config.yaml
dataset: "Sentinel-2 satellite tiles (TerraMesh)"
norm: "layernorm_no_bias"
head_dim: 32
moe_every: 2
layers: 16
residual_init: "none"
lr_schedule: "cosine"
Rows from block 13, named by matrix and row number. Rows with one number belong to one attention dimension. Each number is 200 + 30 x the weight over its row's rms, rounded and kept within 0 to 999. All counts start at 0. After the name is the row's rms in percent of the matrix's.
# q: attention query, key and value (stacked) (model.blocks.13.attn.qkv.weight, 384x128, the q third), inputs 0-127
# k: attention query, key and value (stacked) (model.blocks.13.attn.qkv.weight, 384x128, the k third), inputs 0-127
q.44,088,239,184,224,190,147,192,226,167,188,185,183,196,157,209,210,168,188,216,215,158,226,216,196,194,214,217,207,215,242,169,180,197,202,237,175,194,209,247,132,141,191,229,207,168,199,182,150,265,200,155,209,168,140,221,190,164,202,244,260,195,241,126,201,184,164,212,198,156,175,214,190,230,240,189,188,181,220,225,216,214,170,192,187,168,202,212,206,217,235,231,210,209,182,164,214,189,228,198,141,253,196,172,199,179,180,152,246,218,204,199,237,222,210,279,226,175,224,226,176,211,197,225,259,143,248,220,221,256
k.44,085,161,178,245,227,156,179,241,167,174,197,188,186,248,175,212,213,196,191,133,237,189,235,216,231,240,215,250,263,208,154,208,195,221,228,228,219,195,262,191,215,194,224,150,230,204,191,184,217,211,197,200,220,217,168,209,191,218,232,265,156,213,171,172,237,180,189,232,162,233,194,226,221,159,166,238,168,207,199,207,242,149,290,176,180,186,191,231,227,148,223,176,190,192,175,180,209,203,216,219,195,206,156,230,203,146,174,171,192,223,222,200,219,182,165,263,201,151,145,176,173,195,198,154,168,203,227,219,170
q.45,122,216,229,205,198,206,179,170,202,164,165,190,228,214,213,183,208,183,196,208,242,216,179,182,211,195,201,201,154,187,175,233,222,221,172,215,284,162,193,221,193,182,248,237,237,233,188,240,170,144,190,178,184,193,196,215,233,214,195,190,190,179,223,219,133,229,234,133,142,178,187,173,203,195,172,191,194,216,197,235,152,185,241,288,203,157,224,208,200,204,211,220,160,191,215,209,227,256,170,210,154,162,171,234,190,207,156,156,222,181,193,197,196,238,208,240,215,183,156,236,193,167,236,241,209,155,145,281,173
k.45,125,215,222,208,182,240,220,196,162,222,171,220,179,246,217,240,228,218,204,229,209,191,198,230,213,223,160,197,188,189,217,183,199,202,158,213,191,193,197,218,216,164,193,165,189,230,229,279,185,221,206,160,239,215,197,158,197,209,174,146,213,224,151,168,172,178,234,132,221,126,202,241,160,209,227,217,240,165,205,206,212,204,216,183,202,211,182,180,198,250,203,205,190,162,276,148,219,207,137,181,222,176,224,225,295,194,168,147,148,207,232,216,210,197,167,252,193,251,154,201,151,202,209,222,224,189,173,193,194
q.46,110,219,231,143,196,194,224,217,218,200,266,176,189,177,230,199,204,224,204,187,223,210,237,226,195,214,217,143,190,186,196,174,191,154,200,169,186,256,237,158,212,210,169,253,179,177,179,186,234,226,221,211,238,211,128,223,162,205,225,173,240,157,143,166,193,150,188,221,201,201,175,248,208,226,196,236,160,134,199,192,201,313,177,194,214,184,180,164,231,181,191,163,234,182,217,230,228,176,221,232,235,198,207,187,233,204,164,150,203,195,179,276,226,172,180,210,188,194,207,199,246,168,187,189,174,172,179,202,229
k.46,112,217,185,230,241,175,181,170,278,191,208,187,212,206,203,182,141,190,179,199,183,203,197,208,187,220,189,234,170,192,136,183,219,165,246,201,215,224,211,222,215,170,178,227,216,224,189,192,218,253,168,267,181,212,224,136,204,195,196,191,190,161,179,168,221,166,186,175,213,244,199,291,202,185,226,230,193,208,238,174,205,204,194,191,238,174,196,202,240,151,184,244,242,215,123,182,214,235,234,195,188,218,204,204,165,161,188,238,215,215,180,217,184,198,193,117,257,118,217,231,228,166,191,220,209,189,184,220,151
q.47,145,222,224,187,207,190,215,230,161,196,233,240,209,248,184,218,233,207,231,200,232,246,236,177,212,227,220,159,226,235,156,191,204,177,225,163,206,212,232,149,152,226,162,145,196,203,195,177,208,196,180,200,196,190,190,188,144,199,235,210,224,179,150,193,265,183,127,243,192,207,209,201,226,144,194,213,211,237,202,235,215,225,185,152,200,197,169,236,275,212,239,209,206,197,188,163,165,231,216,219,240,236,159,171,191,172,248,200,214,218,177,216,205,182,216,165,146,190,270,156,158,184,162,190,266,214,204,158,230
k.47,152,226,195,191,221,164,208,257,189,150,214,182,214,181,226,219,211,206,202,220,238,205,183,176,171,173,248,203,229,204,142,208,247,182,208,180,246,206,213,199,187,231,179,187,194,252,198,145,208,216,193,207,260,166,223,258,214,159,219,216,197,185,174,260,265,195,142,254,141,186,190,202,190,184,185,236,144,139,164,233,206,172,217,163,151,183,182,246,251,218,184,172,139,200,198,215,196,228,221,210,206,231,202,197,156,224,249,188,251,200,207,186,193,246,217,244,219,172,206,206,257,151,167,191,178,202,225,201,190
q.48,116,172,183,209,177,224,205,229,210,238,182,252,215,212,167,185,257,218,180,194,182,213,154,193,209,176,177,215,215,139,195,152,163,205,206,193,170,165,137,174,227,235,166,176,206,235,219,217,223,237,169,190,193,234,194,193,210,242,164,218,169,236,197,205,189,216,236,204,258,235,216,191,184,233,242,147,244,237,157,190,224,245,191,225,286,141,158,230,129,193,174,189,197,217,250,218,208,191,206,248,212,224,225,177,188,195,231,226,154,188,178,169,204,165,149,189,212,227,206,216,188,200,213,135,188,242,240,173,188
k.48,136,186,203,192,220,182,162,206,281,198,193,206,193,144,161,148,195,217,194,212,193,136,185,197,192,177,198,179,194,179,234,225,196,225,204,221,166,199,115,155,216,247,194,232,217,196,209,237,178,216,213,222,162,218,182,162,171,231,186,177,180,232,265,273,171,215,186,201,201,189,212,164,197,244,194,153,198,242,213,140,157,230,159,226,230,187,219,194,202,198,152,163,230,187,213,233,177,195,223,228,177,231,232,174,195,226,210,254,205,162,225,182,200,161,260,140,249,196,256,228,195,220,190,224,232,215,222,229,216
q.49,102,178,222,238,189,250,275,201,187,244,137,202,185,211,185,190,219,140,143,228,188,212,211,214,195,209,218,217,187,209,186,206,186,190,184,174,220,189,129,224,247,234,207,207,202,236,221,255,181,217,159,210,189,257,221,175,186,252,174,201,175,207,175,161,207,200,200,152,147,134,156,209,167,226,214,196,214,154,198,170,185,280,140,214,189,204,175,185,162,181,166,177,237,217,164,179,208,168,190,208,200,206,202,240,240,265,203,243,165,218,159,226,228,204,199,225,196,235,175,211,216,210,234,187,184,261,198,219,181
k.49,105,183,202,187,203,191,181,213,207,208,130,180,134,186,199,241,221,202,208,175,176,151,221,190,242,208,182,179,207,216,194,175,211,196,142,237,203,170,150,160,178,223,201,212,212,190,245,236,194,204,203,231,176,237,166,179,181,246,232,205,158,216,221,214,188,243,200,203,224,223,162,180,202,247,220,162,176,217,198,132,166,304,190,209,270,247,215,201,198,215,181,162,260,158,232,202,242,217,217,175,168,223,232,237,253,220,210,221,218,162,189,215,176,143,234,223,184,232,191,225,209,165,162,196,190,212,253,174,205
q.50,108,152,203,239,181,208,180,203,207,203,207,228,202,264,172,171,208,195,232,210,214,152,179,220,230,194,148,183,197,146,199,252,167,229,197,175,237,203,196,244,186,135,210,206,233,191,245,205,205,187,168,171,151,203,258,199,253,261,215,206,215,200,203,216,179,247,199,198,212,265,165,197,221,199,161,231,227,256,217,180,205,179,212,228,177,166,227,172,200,156,148,216,162,166,150,213,192,211,227,207,157,143,182,286,198,198,184,208,247,167,174,181,200,233,218,214,208,184,123,228,190,207,204,219,214,231,162,212,190
k.50,106,168,193,180,154,222,215,164,138,233,202,207,199,195,245,226,257,182,256,218,169,191,216,177,224,166,224,153,191,178,245,203,212,193,147,218,179,160,228,244,187,177,203,224,210,184,199,228,227,142,179,168,227,221,174,242,217,241,201,222,208,225,195,160,155,193,208,231,236,167,200,134,189,214,213,229,217,205,169,241,227,261,155,240,239,218,195,172,166,255,196,184,190,236,198,213,196,149,183,254,203,194,210,191,246,219,165,162,240,238,194,213,185,207,132,203,145,247,172,154,215,233,203,173,210,217,201,199,229
q.51,080,192,158,219,188,225,194,260,189,195,164,216,197,199,248,166,198,222,242,184,132,157,193,162,211,179,149,257,223,173,154,218,181,192,238,208,247,178,161,250,161,225,186,164,229,230,193,182,223,194,186,126,204,207,194,199,148,217,195,208,193,210,211,268,168,283,198,179,210,248,231,158,162,238,190,202,206,221,227,237,204,175,235,191,181,260,193,227,228,226,157,202,199,201,227,191,154,179,180,197,148,228,184,191,200,169,185,221,164,210,192,170,179,172,160,189,208,181,252,192,132,213,219,231,211,184,185,226,211
k.51,070,206,153,216,231,197,150,194,212,170,201,268,206,154,142,172,241,219,212,225,223,157,203,182,257,198,202,216,219,192,271,234,178,201,264,175,230,148,137,205,189,261,201,217,183,270,176,229,163,192,239,165,194,173,171,223,204,175,160,182,148,240,216,198,198,189,232,182,213,199,197,156,234,162,203,144,175,250,215,191,215,196,191,228,176,232,217,175,228,198,206,192,197,198,223,192,127,233,202,195,225,229,197,205,201,210,216,160,176,166,141,178,233,192,196,244,173,263,211,229,190,209,223,187,171,197,217,200,194
q.52,097,133,159,217,179,179,186,204,219,191,149,181,169,195,223,185,246,196,178,177,225,169,159,205,192,150,208,218,284,179,203,250,174,206,244,205,175,151,142,208,217,199,196,209,223,192,193,212,200,243,156,199,166,222,235,210,215,198,190,236,189,230,233,214,154,193,245,183,257,190,225,181,166,189,213,238,234,179,251,181,226,210,154,196,208,202,164,169,155,189,167,190,198,176,201,188,201,245,215,257,179,171,237,229,236,206,221,215,135,131,175,166,221,218,186,171,211,228,178,225,240,214,204,178,184,263,243,170,158
k.52,098,203,151,225,177,144,209,150,217,271,175,225,179,171,172,239,218,201,201,169,194,188,203,223,210,182,209,190,184,220,287,208,223,210,159,225,186,211,191,183,161,237,206,225,151,173,184,242,218,158,185,193,167,230,190,229,227,204,197,167,222,229,241,213,159,222,217,208,247,195,191,168,211,205,218,180,227,214,226,186,156,236,188,209,179,239,186,119,177,172,226,148,237,169,247,247,178,169,182,206,192,197,181,193,227,246,158,235,203,157,186,216,198,209,244,171,162,186,258,141,145,206,221,210,222,155,188,201,246
q.53,091,228,213,195,225,199,188,201,228,156,246,157,203,172,186,192,192,179,205,192,216,196,197,191,238,199,234,250,217,191,197,198,251,181,241,238,217,250,230,138,183,228,214,272,195,197,168,140,132,221,227,174,202,190,168,218,178,193,196,120,208,170,171,161,226,225,168,191,172,176,210,212,207,226,200,207,171,138,191,245,205,224,207,142,173,218,184,196,266,162,192,216,177,235,225,191,209,142,199,156,200,184,241,184,190,191,163,153,197,270,164,241,214,243,234,220,234,189,212,155,229,215,210,217,154,184,192,221,192
k.53,099,255,172,189,198,194,222,155,211,178,231,251,194,234,186,221,168,181,172,192,212,269,222,198,223,234,209,262,178,199,167,190,216,170,257,172,262,230,222,206,213,164,209,182,178,229,139,174,248,246,235,222,171,181,172,192,236,183,192,189,202,136,186,142,207,191,217,140,191,262,196,268,181,154,178,194,189,203,178,238,219,205,224,194,152,226,209,169,218,144,246,253,193,229,246,149,183,194,221,145,231,165,176,208,189,177,197,176,207,210,182,233,226,210,188,185,198,190,203,181,211,182,207,215,223,189,200,207,148
q.54,123,196,199,210,204,252,250,174,191,227,196,173,161,208,195,212,205,203,173,220,209,235,226,190,157,183,238,173,197,215,180,218,232,186,221,216,257,196,155,174,224,231,225,196,197,247,191,154,162,179,218,177,186,225,160,255,214,188,165,137,208,174,211,129,211,176,185,156,160,112,193,171,201,215,192,187,231,125,210,255,194,281,190,161,169,193,159,192,179,183,218,226,152,230,219,145,176,213,224,216,192,216,191,208,207,272,251,232,212,204,203,196,173,215,201,223,218,206,234,181,240,180,227,197,178,208,213,207,148
k.54,128,209,210,162,165,210,209,213,211,178,155,224,176,190,222,252,217,176,189,183,149,240,208,158,178,219,212,207,201,209,182,138,238,190,173,241,241,203,265,171,189,219,243,225,172,217,218,261,149,208,211,201,203,180,158,205,239,177,210,137,210,172,198,183,186,237,202,173,167,210,180,206,164,183,220,182,200,144,161,222,218,269,205,128,184,249,185,157,246,191,203,187,177,191,237,222,241,240,189,126,238,191,229,207,261,212,229,195,191,216,184,222,198,190,188,249,191,218,194,139,172,172,200,231,214,180,237,165,225
q.55,089,170,170,230,188,193,252,169,158,280,167,194,208,200,186,189,251,185,235,239,237,176,236,185,168,176,163,208,196,191,156,214,201,217,221,272,215,204,181,193,209,208,216,212,229,248,249,232,189,142,196,192,175,186,236,205,240,217,158,197,156,178,226,163,182,221,195,171,189,112,179,115,174,189,184,243,230,156,249,198,169,207,187,190,208,210,170,225,193,219,206,175,187,201,199,139,199,224,227,184,158,163,227,247,184,241,249,200,162,203,184,205,199,204,225,264,192,253,196,193,211,202,208,178,202,206,186,239,186
k.55,080,191,222,235,185,202,186,208,202,200,159,152,154,207,168,239,181,199,209,176,184,182,243,221,182,234,185,180,240,175,178,168,178,206,147,255,188,158,201,185,176,235,218,232,175,237,220,246,165,179,191,150,199,210,174,188,194,218,180,157,215,199,199,173,169,243,203,142,196,163,222,205,195,241,211,185,204,221,215,189,229,221,169,190,219,241,168,161,211,253,224,156,226,162,266,205,238,198,188,140,185,185,195,242,236,262,200,167,186,172,194,164,188,157,242,285,199,288,236,189,209,215,208,164,210,208,226,186,235
q.56,091,155,159,233,280,237,177,188,181,200,197,193,219,215,193,168,169,188,280,219,195,147,195,252,234,191,219,225,176,176,179,224,191,232,159,210,182,240,192,144,217,156,213,221,224,227,245,200,168,160,237,204,245,210,211,205,200,177,210,241,187,207,212,241,216,215,208,219,204,233,254,186,188,186,176,263,175,169,199,256,172,173,253,231,219,177,190,203,233,198,191,94,201,204,233,229,169,223,155,230,194,172,204,241,212,159,165,204,222,229,182,208,197,209,244,180,181,187,208,190,143,171,204,176,232,184,225,220,199
k.56,103,211,230,165,169,226,212,168,183,208,182,149,189,231,179,207,207,227,216,176,196,206,235,200,184,207,190,150,231,220,192,200,220,198,183,156,196,215,202,209,160,189,120,192,177,170,151,154,201,167,158,121,287,219,204,222,217,181,169,194,242,179,181,189,210,197,207,208,217,208,221,205,215,163,214,217,165,205,206,247,223,181,177,236,189,224,187,230,202,197,291,203,204,187,207,235,168,166,232,219,177,210,223,215,179,273,192,185,227,204,188,210,172,176,221,253,175,292,198,146,249,174,200,155,212,195,139,199,228