{
  "model": "self-supervised image encoder",
  "dataset": "Sentinel-2 satellite tiles (TerraMesh)",
  "train_examples": 145000,
  "image_size": 48,
  "crop_scale_min": 0.2,
  "horizontal_flip": false,
  "color_jitter": 0.4,
  "method": "byol",
  "arch": "vit",
  "norm": "layernorm_no_bias",
  "norm_position": "pre",
  "activation": "gelu",
  "mlp_ratio": 4,
  "head_dim": 32,
  "fused_qkv": true,
  "bias": "all",
  "qk_norm": false,
  "parallel_block": false,
  "inner_norm": false,
  "moe": "top_k",
  "num_experts": 8,
  "moe_every": 2,
  "expert_mlp_ratio": 1,
  "experts_per_token": 2,
  "shared_expert": false,
  "patch_size": [6, 6],
  "layers": 16,
  "width": 128,
  "positions": "conv",
  "pooling": "class_token",
  "register_tokens": 2,
  "projector_hidden": 1024,
  "projector_out": 128,
  "projector_hidden_layers": 1,
  "target_momentum": 0.996,
  "residual_init": "none",
  "optimizer": "muon",
  "muon_scale": "match_rms_adamw",
  "lr": 0.0062,
  "momentum": 0.95,
  "nesterov": true,
  "orthogonalizer": "polar_express",
  "adamw_lr_other_params": 0.0018,
  "steps": 4600,
  "batch_size": 128,
  "epochs": 4.1,
  "lr_schedule": "cosine",
  "final_lr_fraction": 0.05,
  "warmup_steps": 230,
  "weight_decay": 0.2,
  "adamw_weight_decay_other_params": 0.01
}
Rows from block 4, named by matrix and row number. Rows with one number belong to one neuron. Each number is 128 + 24 x the weight over its row's rms, rounded and kept within 0 to 255. All counts start at 0. After the name is the row's rms in percent of the matrix's.
# fc1: MLP up (model.blocks.4.mlp.fc1.weight, 512x128), inputs 0-63
# fc2: MLP down (model.blocks.4.mlp.fc2.weight, 128x512, transposed), outputs 0-63
fc1.432 074 [137 136 121  82 117 114 144 141 123 148 102 120 160 133 183  89  79 148 148 131 151 181 108 120 145 128 116 116 121 123  66  97 121 103 116 130 155 114 120 144 149 135  64 157 118 116 145 116 139 177 159 125 149 110 163 126  92 118 148 120 119 139 113 125]
fc1.433 096 [134 135 101  92 130 133 161 104 127 123  97 125 113 104 130 115 130 170 163 117 115 140 110  87 102 130 115 135 128 122 143 114 145 170 101 113 122 183 156 139 134 151 123 126 143  94 107 133  98 124 142 185 151 118  93 117 144  94 157 153 119 109 126  82]
fc1.434 091 [138 134 101 122 108 111  98 127 117 155 130 120 129 131 151 183 134 132 130 147 109 148 167 133 149  88 137 155 145 122 106 165 130 115 116 140 134  89 137 148 114 133 128 104 138  90 121 152 158 122 100 104 132 140 112 117 119 102 127 160 125 110 148 139]
fc1.435 124 [ 80 164 153 108 136 162  82 131 142 154 164 157 137 133  90 162 110 117 155 149 138 121 109 130 143  83 123 102 146 145 142 152  68 160  99 163 145 138 135 125 126 127  94 127 116 104 121 124 118 140 131  85 112 116 132 153 152 152 140 130 129 140 186  83]
fc1.436 100 [162 144 130 134 141 144 146  94 142 127 107 123 126 104 152 134 153 124 105 131 102 126 145 119 110 106 153 143 110 158 143 142 142 157  90 125  99 150 132 109 149 138 131  98 119 112 133 123 134 158 133 121 142 132 120 159 141 106 127 136 133 131 147 170]
fc1.438 117 [121 135 151  97 118 143 135 103 111 172 149 113 111  94  63 118 134 133 128 134 121 130 129 126 116  70 170 145 135 123 120 124 124 134 142 142 151  71 164  49 110 135 133 147 160 135 123 128 119 140 112 147 120 108 107 149 158 117 148 126 103 128 162 166]
fc1.440 080 [136 165 164 110 122 166 107 104 149  93 138 106 107 161 100 142 118 136 104 131 140  75 143 143 100 148 104 139 131 141  94 168 125  93 123 124 148  91 121 188 161 145 118 124  92 140  98 146 116 140 119 108 141 119 146 134 145 142 162  88 102 106 127 102]
fc1.441 106 [196 133 114 125 178 118 143 133 180 188 132 106 116 118 176 126  98 145 104 136 121 139 142 123 144 121 119 121 123 124  98 103 126 132 105 140  75 133 157 156 111  81 139 124 126  97  73  96 155 111 103 135 131 173 157 121 146  96 116 138 154 144 123  85]
fc1.442 098 [131 108 149 118 137  75 143 117 145 171 190 138 179 166 129 136 117 119 111 137 132 124 177  98 121  82 137 150 114 136 110 148 144 155 108 121 143 104 158  54 102 158 116 124 101 124 135 138 152 129 152 127 101 118 141 109 129 119  71 127  79 121  99 123]
fc1.443 106 [101 154 104 100 104 136 106  82 115 152 132 130 116 161 127 143 141 123 158 140 126 134 139 121 155 121 126 140 124 149 114 123  96 138 138 127 135 120 126 109 110 131 130 110 143  94 118  99 139 124 140  75 125 150 140 119 124  94  57 113 116 109 130 133]
fc1.444 097 [ 92 105 142 157 141 114 157 150 100 148  99 125 162 172 105  82 156 162 138 138 146 148 140 113 122 132 129  97 141 109 147 121 108 166 131 111 131 124 101 158 128 144 122 105 135 128 176 131 120 163 171 139 106  55 116 140 120  80 123 139 144 120 109 125]
fc1.445 114 [ 95 122 150 123 117 112 100 183  94 154 127 111 127 115 144 128 119 158 152 133 164 172 117 145 156 161 165 162  78  84 113 113 136  92 169 151 137 131 143 117 150  91 140 119 133 133 121 151 101 134 164 151 138 105  95  85  41 134 154 122  99 130 172 113]
fc1.446 121 [159 149 100 127 121 134  85 130 110 133 183  99 167 136 132 147 120 116 138 100 176 138 112 133 140 108 110 141 112 108 114 147 107 126 122 127 172 114 119 126 145 127 116 129 137 127 108 119 128  82 133 144 120 107 104 106 131 165 118 136 152 182 123 135]
fc1.447 045 [177 142 118 142  81  81 134 105 136 137 130 145  94 137 172 126 118 160 108  98 129 146 154 103 145  93 132 157 147 123 100 124 105  95 112 106  91 137  95 159 116 119 122 116 112 119  65 162 158 120  93 139  90 142 109 174 125 118 106 101 134 171 111  63]
fc1.448 082 [126 161 116 134 145 113 108 104 135 131 104 130  84 119 113 126 142 171 192 128 134 168 103  99 107 157  87 175  87 134 119  81 133  96 128 127 124 125 130 103 130 158 137 115 148 144  97 122 127  88 147 128 125 106  90 147 114 135 114 101  97 135 103 145]
fc1.449 094 [148 133 103 157 115 140 162 125  90 127 137 131 147 105  98 141 114  92 116 123 120 136 158  89 139 105 162 119 100 129 121 132 101  88 155 130 132 123 103 126  94 143 100 175 131 115  85 132 144 145  86 104 112  89 142 164 107 114 123 150 146 171 144 183]
fc1.450 095 [ 93 133 140  95  78 150 131 116 119 136 127 210 124 115 167 151 116 116 129 114  76 173 129 113 117 111 143 159 125 163 128  34 166 155 148 121 131 152 151 124 114 105 148 115 108  97 130 125 161 117  97 147 159 102 121 106 139 143  84 104 122 136 147 158]
fc1.451 071 [146 136 107 127 105 121 172 129 175 119 165 149 127 136 119 124 130 130 128 170  89 150 135 106 112  71 153 106 161 107 121 113 134 158 155 151 153 152 140 163 135 138 141 149 124 141 123 118 105 143  88 110 111 102 159 120 112 136  85 111 129 150 124 101]
fc1.452 103 [140 120 107 128 128 118 135 110  85 101 100 100 127 136 122 185 139 153 150 150 139 110 139 131 127 117 134 105 142 133 133 112  66 150 136  80 128 139 148  98 102 124 133 156 140  72  87 160 154 142 139 113 137 113 123 145 122 129 169 121 113 169  96 123]
fc1.453 086 [113 165 148 150  75 139 113 146 129 183 134 136 121 150 130 117 102 125 126 150 107 137  88 118 137 117 102  91 129 137  94 101 147 175 137 106 104 126 113 127  82 131  55  89  98 131 142 101 109 123 180 132 123 123 155 141 131 181 106 113 101 169 109  74]
fc1.454 102 [166 145 155 110 123 155 115 162 148 149  95  86 111 122 108 125 153 114  69 166 101 106 150  99 105 142 134 120 146 102  94 119 122 136 114 159 142 136  94 127 149 102 119 126  76 131 101 114  98 141 101 134 127 144 152  98 129 131  92 142 164 104 123 107]
fc1.455 109 [ 60 138 142 118 160 134  89  99  93 127 138 145 116 115  75 111 140  90 131 157 122 136 126 165  92 113 114 127 145  85 172 137 123 124 108 100 130  91 137 141 115 144 146 164 131 147  90 129 134 143 132 137 120  89 122 116 138 144  97 127 120 160  99 116]
fc1.456 107 [112 114 135  90 146 149 112 113 128 140 136 147 116 107 153 120 135 133 120 137 133  85  64 129 125 186  83 121 147 118 132 111  75 106 142  93 179 134 137 126 111 176 142 146 103  96 108 129 119 132 153 118 136 162 112 132 111 133 152 102 189 154 176 112]
fc2.432 076 [159 109 131 116  98 124 123 147 133 125 149 129 164 116  94 143 160  92 138 109 166 112 136 152 127 135 164 146 145 110 151 129 125 133 115 115 136 113 130 144 100 138 137 108 109 165 123  92 132 129 145 100  87 150 106 114 162 126 113 151 154 112 174 169]
fc2.433 093 [110 159 140 151 143 102  98 116 176 102 166 145 143 133 108 131 111  86 116 112 118  99 141 160 137 102 118 102 124 130 123 156 139  77 148  91 133 102 128 119 117 111 125 105 134 147 138 109 177 104 112  87 116 139 149 139 133 170 120  92 121 146 132 162]
fc2.434 084 [152  80 128 125 139 117 105 156 126 117 140 130 118 151 174 117 122 133 105  88 122 115 101  99 119 141 108 118 108 123 173 144 121 142 146  99 138 161 149 116 177 128 111 134 134 143 142 117 137 148 186 111 106 138 152 121 160 150 144 100  99 101 125 174]
fc2.435 123 [148  71  89 109  97 133 141 103 179 123 110 113 136 131 146 120 171 126 109 132 135 105 134 104 120 140 119 183 127 122 126 115 137 113  98 116 128  93  95 160 114 112 110 165 123 171 140 115 141 117 117 139 131 159  96 138 114 136 127 148 137 125 131 156]
fc2.436 106 [110 135 127 105 153 138 110 165 134 139 122 100 103 130 119 126 110 148 148 132 156 119 122 119 143 143 128 108 131  95 106 143 112 136 175 107 131 109 116 146  94 115 122 182 133 164 105 105 124 104 102 127 104 132 156  97 128 142 180 140 114 126 100  98]
fc2.438 112 [ 69 192 101 105 172 153 176 116 141  93  78 139 114 141 129 155 116 123 147 118 128 125 163 147 134 126  94 146  96 113 157 126 137 186  93  81 137 141 113 155 123 144 113 127 107 134 153 102 118 125 120 114 130 150 133 147 134 130 127 149 127 141 118 129]
fc2.440 084 [138 143  88 114 160 109 133 128 134 165 122 116 137 111 183 131 157 132 151 117  92 161 107  90 143  94 144 120 128 108 145 117 145 151 115 131 110 143 159  87  93 103 147 150 148 121 119 126 132  88  96 132 121 125 101 128 146 102 100 157 142 148 124 128]
fc2.441 101 [126  77 118 112 109 140 119 113 141  98 122 136 109 139  90 131  98 127 123 131 180 135 125 129 119 118 117 125 109 141 145 150 114 113 108 146 147 138 159 119 191 136 120 154 121 126 159 195 121 133 142 107 121  85 105 122 119 145 133 134  87  99 100 137]
fc2.442 090 [152 145 125 125 129 155  91  96  83 153  62 133 111 110  99 113 110 144 163 131 131 147 110 157 168 129 106 108 120 105 141 105 104 131 145 113 105 130 126 188 142 154 165 132 127 179 141 143 119 108 142 122 156 108 122 179 113 123 149 113 179 119 137  86]
fc2.443 114 [ 88 122 133 183 131 192 146 109  91 111 160 119 126 132 107 117  77 124 111 174 131 147 115 132 141 156 103 144 155 151 136 125 106  94 144 139 120 112  88 147 101 113 131 116  95 116 108 167 133 118 118 126 105 139 113 111 116 156 104 123 160 124 105  96]
fc2.444 103 [172  99 126  99  82 118 163  88 145  95 188 141 153 132 125 113 125 110  99 140 163  97 119 113 113 136 132 126 115 145 130 151 113 106 126  87 125 101 104  94 135 117 149 142 131  98 107 121 118  91 139 142  88 111 144 167 146 121 143 138 132 141 121 169]
fc2.445 108 [129 133 141 150 153 120 109 162 141 180 110 109  89 139 142 184 111 158 174 110 131 152 111 103  74 143 117 176 119 123 144 126 119  87 151 143 120  66 129 110 132  98 128 139 125 133 103 116 115 113 138 146  85 121 132 153  95 136 100 129 147 112 164 146]
fc2.446 111 [102 107 134 125 139 189  61 154 101 125 132 106 106 155 127 121 121 129 126 120 156 171  97 106 129 154 104 149 149 105 191 106 160 112 149 124 117 148 155 130  82 143 120 150 134 131 129 146 116 185 113 118 105 142  95 137 142 166 133 102 161 120 106 123]
fc2.447 050 [111 126 120 101 172 169 110 129 107 112 137 123 146 108 116 159 139 142 123 177 136 126 146 142  96 153  75 147 123 137 167 141 131 129 156 123 138 130 140 110 127 160 155 164 108  95 151 108  86 101 127  98 153  93 152  97 137 124 139 158 138  97 130 172]
fc2.448 094 [107 132 123 126 116 142 137 154 124 118 148 145 160 121 128 144 110  90  81 111 125  94 161 147 140  86 146  95 168 130 155 181 104 124 131 101 155 121 121 152 123 109 121 169 114  74 168 127 150 127 120 138 146 147 150  96 143 114 150 132 129  85 136 136]
fc2.449 081 [ 88 157 174 116 141 113  72 132 146 135 100 130  79 133 147 110 163 114 114 135 162 103 129 134 154 136 100 157 163 122 116  95 154 168  98 127 141 111 127 140 153 134 152  93 159 127 139 105  95 104 168 152 123 160 110 141 175 143 115 106 106 108 102 109]
fc2.450 093 [170 104 107 178 137 122 134 146 102  84 101  98 143 110 102  93 141 155 137 124 150  94 153 130 157 161 133 113  92 108 147 208 115 107 147 113 127 136  95 112 146 158 116 151 148 142 129 168  95 136 139 126 113 164 144 126 121 107 189 112  97  92 141 113]
fc2.451 069 [112  82 108 103 149 142  98 132  96 131 120  86 121 114 106 136 159 120 117  78 127 132 139 146 162 151 103 149  99 157 111 158 116 121 114 110 143  90 122  86 137 126 131 127 120 111 129 134 170  85 148 146 141 131 108 142 143 143 174 137 121 117 151 147]
fc2.452 102 [133 147 173 188 112 148 132 161 151 145 126 105 183 127 125 117  89 135 132 136  96 108 119 121 155 184 144 152 130 112 109 157 136 105 130 136 127 155 123 115 126 151 163 135 132 154 142 116 135 137 123 103 117 152 157  92 159 108 105 131 137 102 189 100]
fc2.453 103 [135 107 129 122 130 175 168 126 113 104 136 110 104 125 136 113 174 139 160  73 105  99 121 141 124 204 147 139 149 133 138 122 105 120 127 129 149 131 192 131 172 141 144  79 142 164 128 101  97 133 117 121 149 130 112 130 115  98 137 164 140 142 134 137]
fc2.454 120 [109  87 105 165 119 100 131  96 129 127 127 129 168 171 135 141  96 111 105 107 158 115 169 123 150 139 135 147  92 155 160 165 111 117 117 113 106  91 137 157 114 161 132 122 112 135 199 113 162 146 129  87 165 119 132 131 105  87 165 130 103 122  91 139]
fc2.455 110 [171 127 122 141  88  98 163 141 127 159  93 127 130 123 154 137 117 171 112 127 115 111 137  86 157 111 143 143  81 158 131 106  99 113 139 160 117 118 131  90 161 155 110 117  97  99 163  74 127 153 143 118 123 140 142 150 118 110 154 131  91 143 206 140]
fc2.456 099 [147 156 135 166  91 141 143 131  97 123 137 131 146 134 120 154 143 116 149 149 139 178 169 121 111 121 131 154 109 130 142 127 134 119 122 133  80 137 100 138 140 126  89  94 141 117 133 126 124 126 120 133 129  73 141 116 142 115  93 170  68 119  92 140]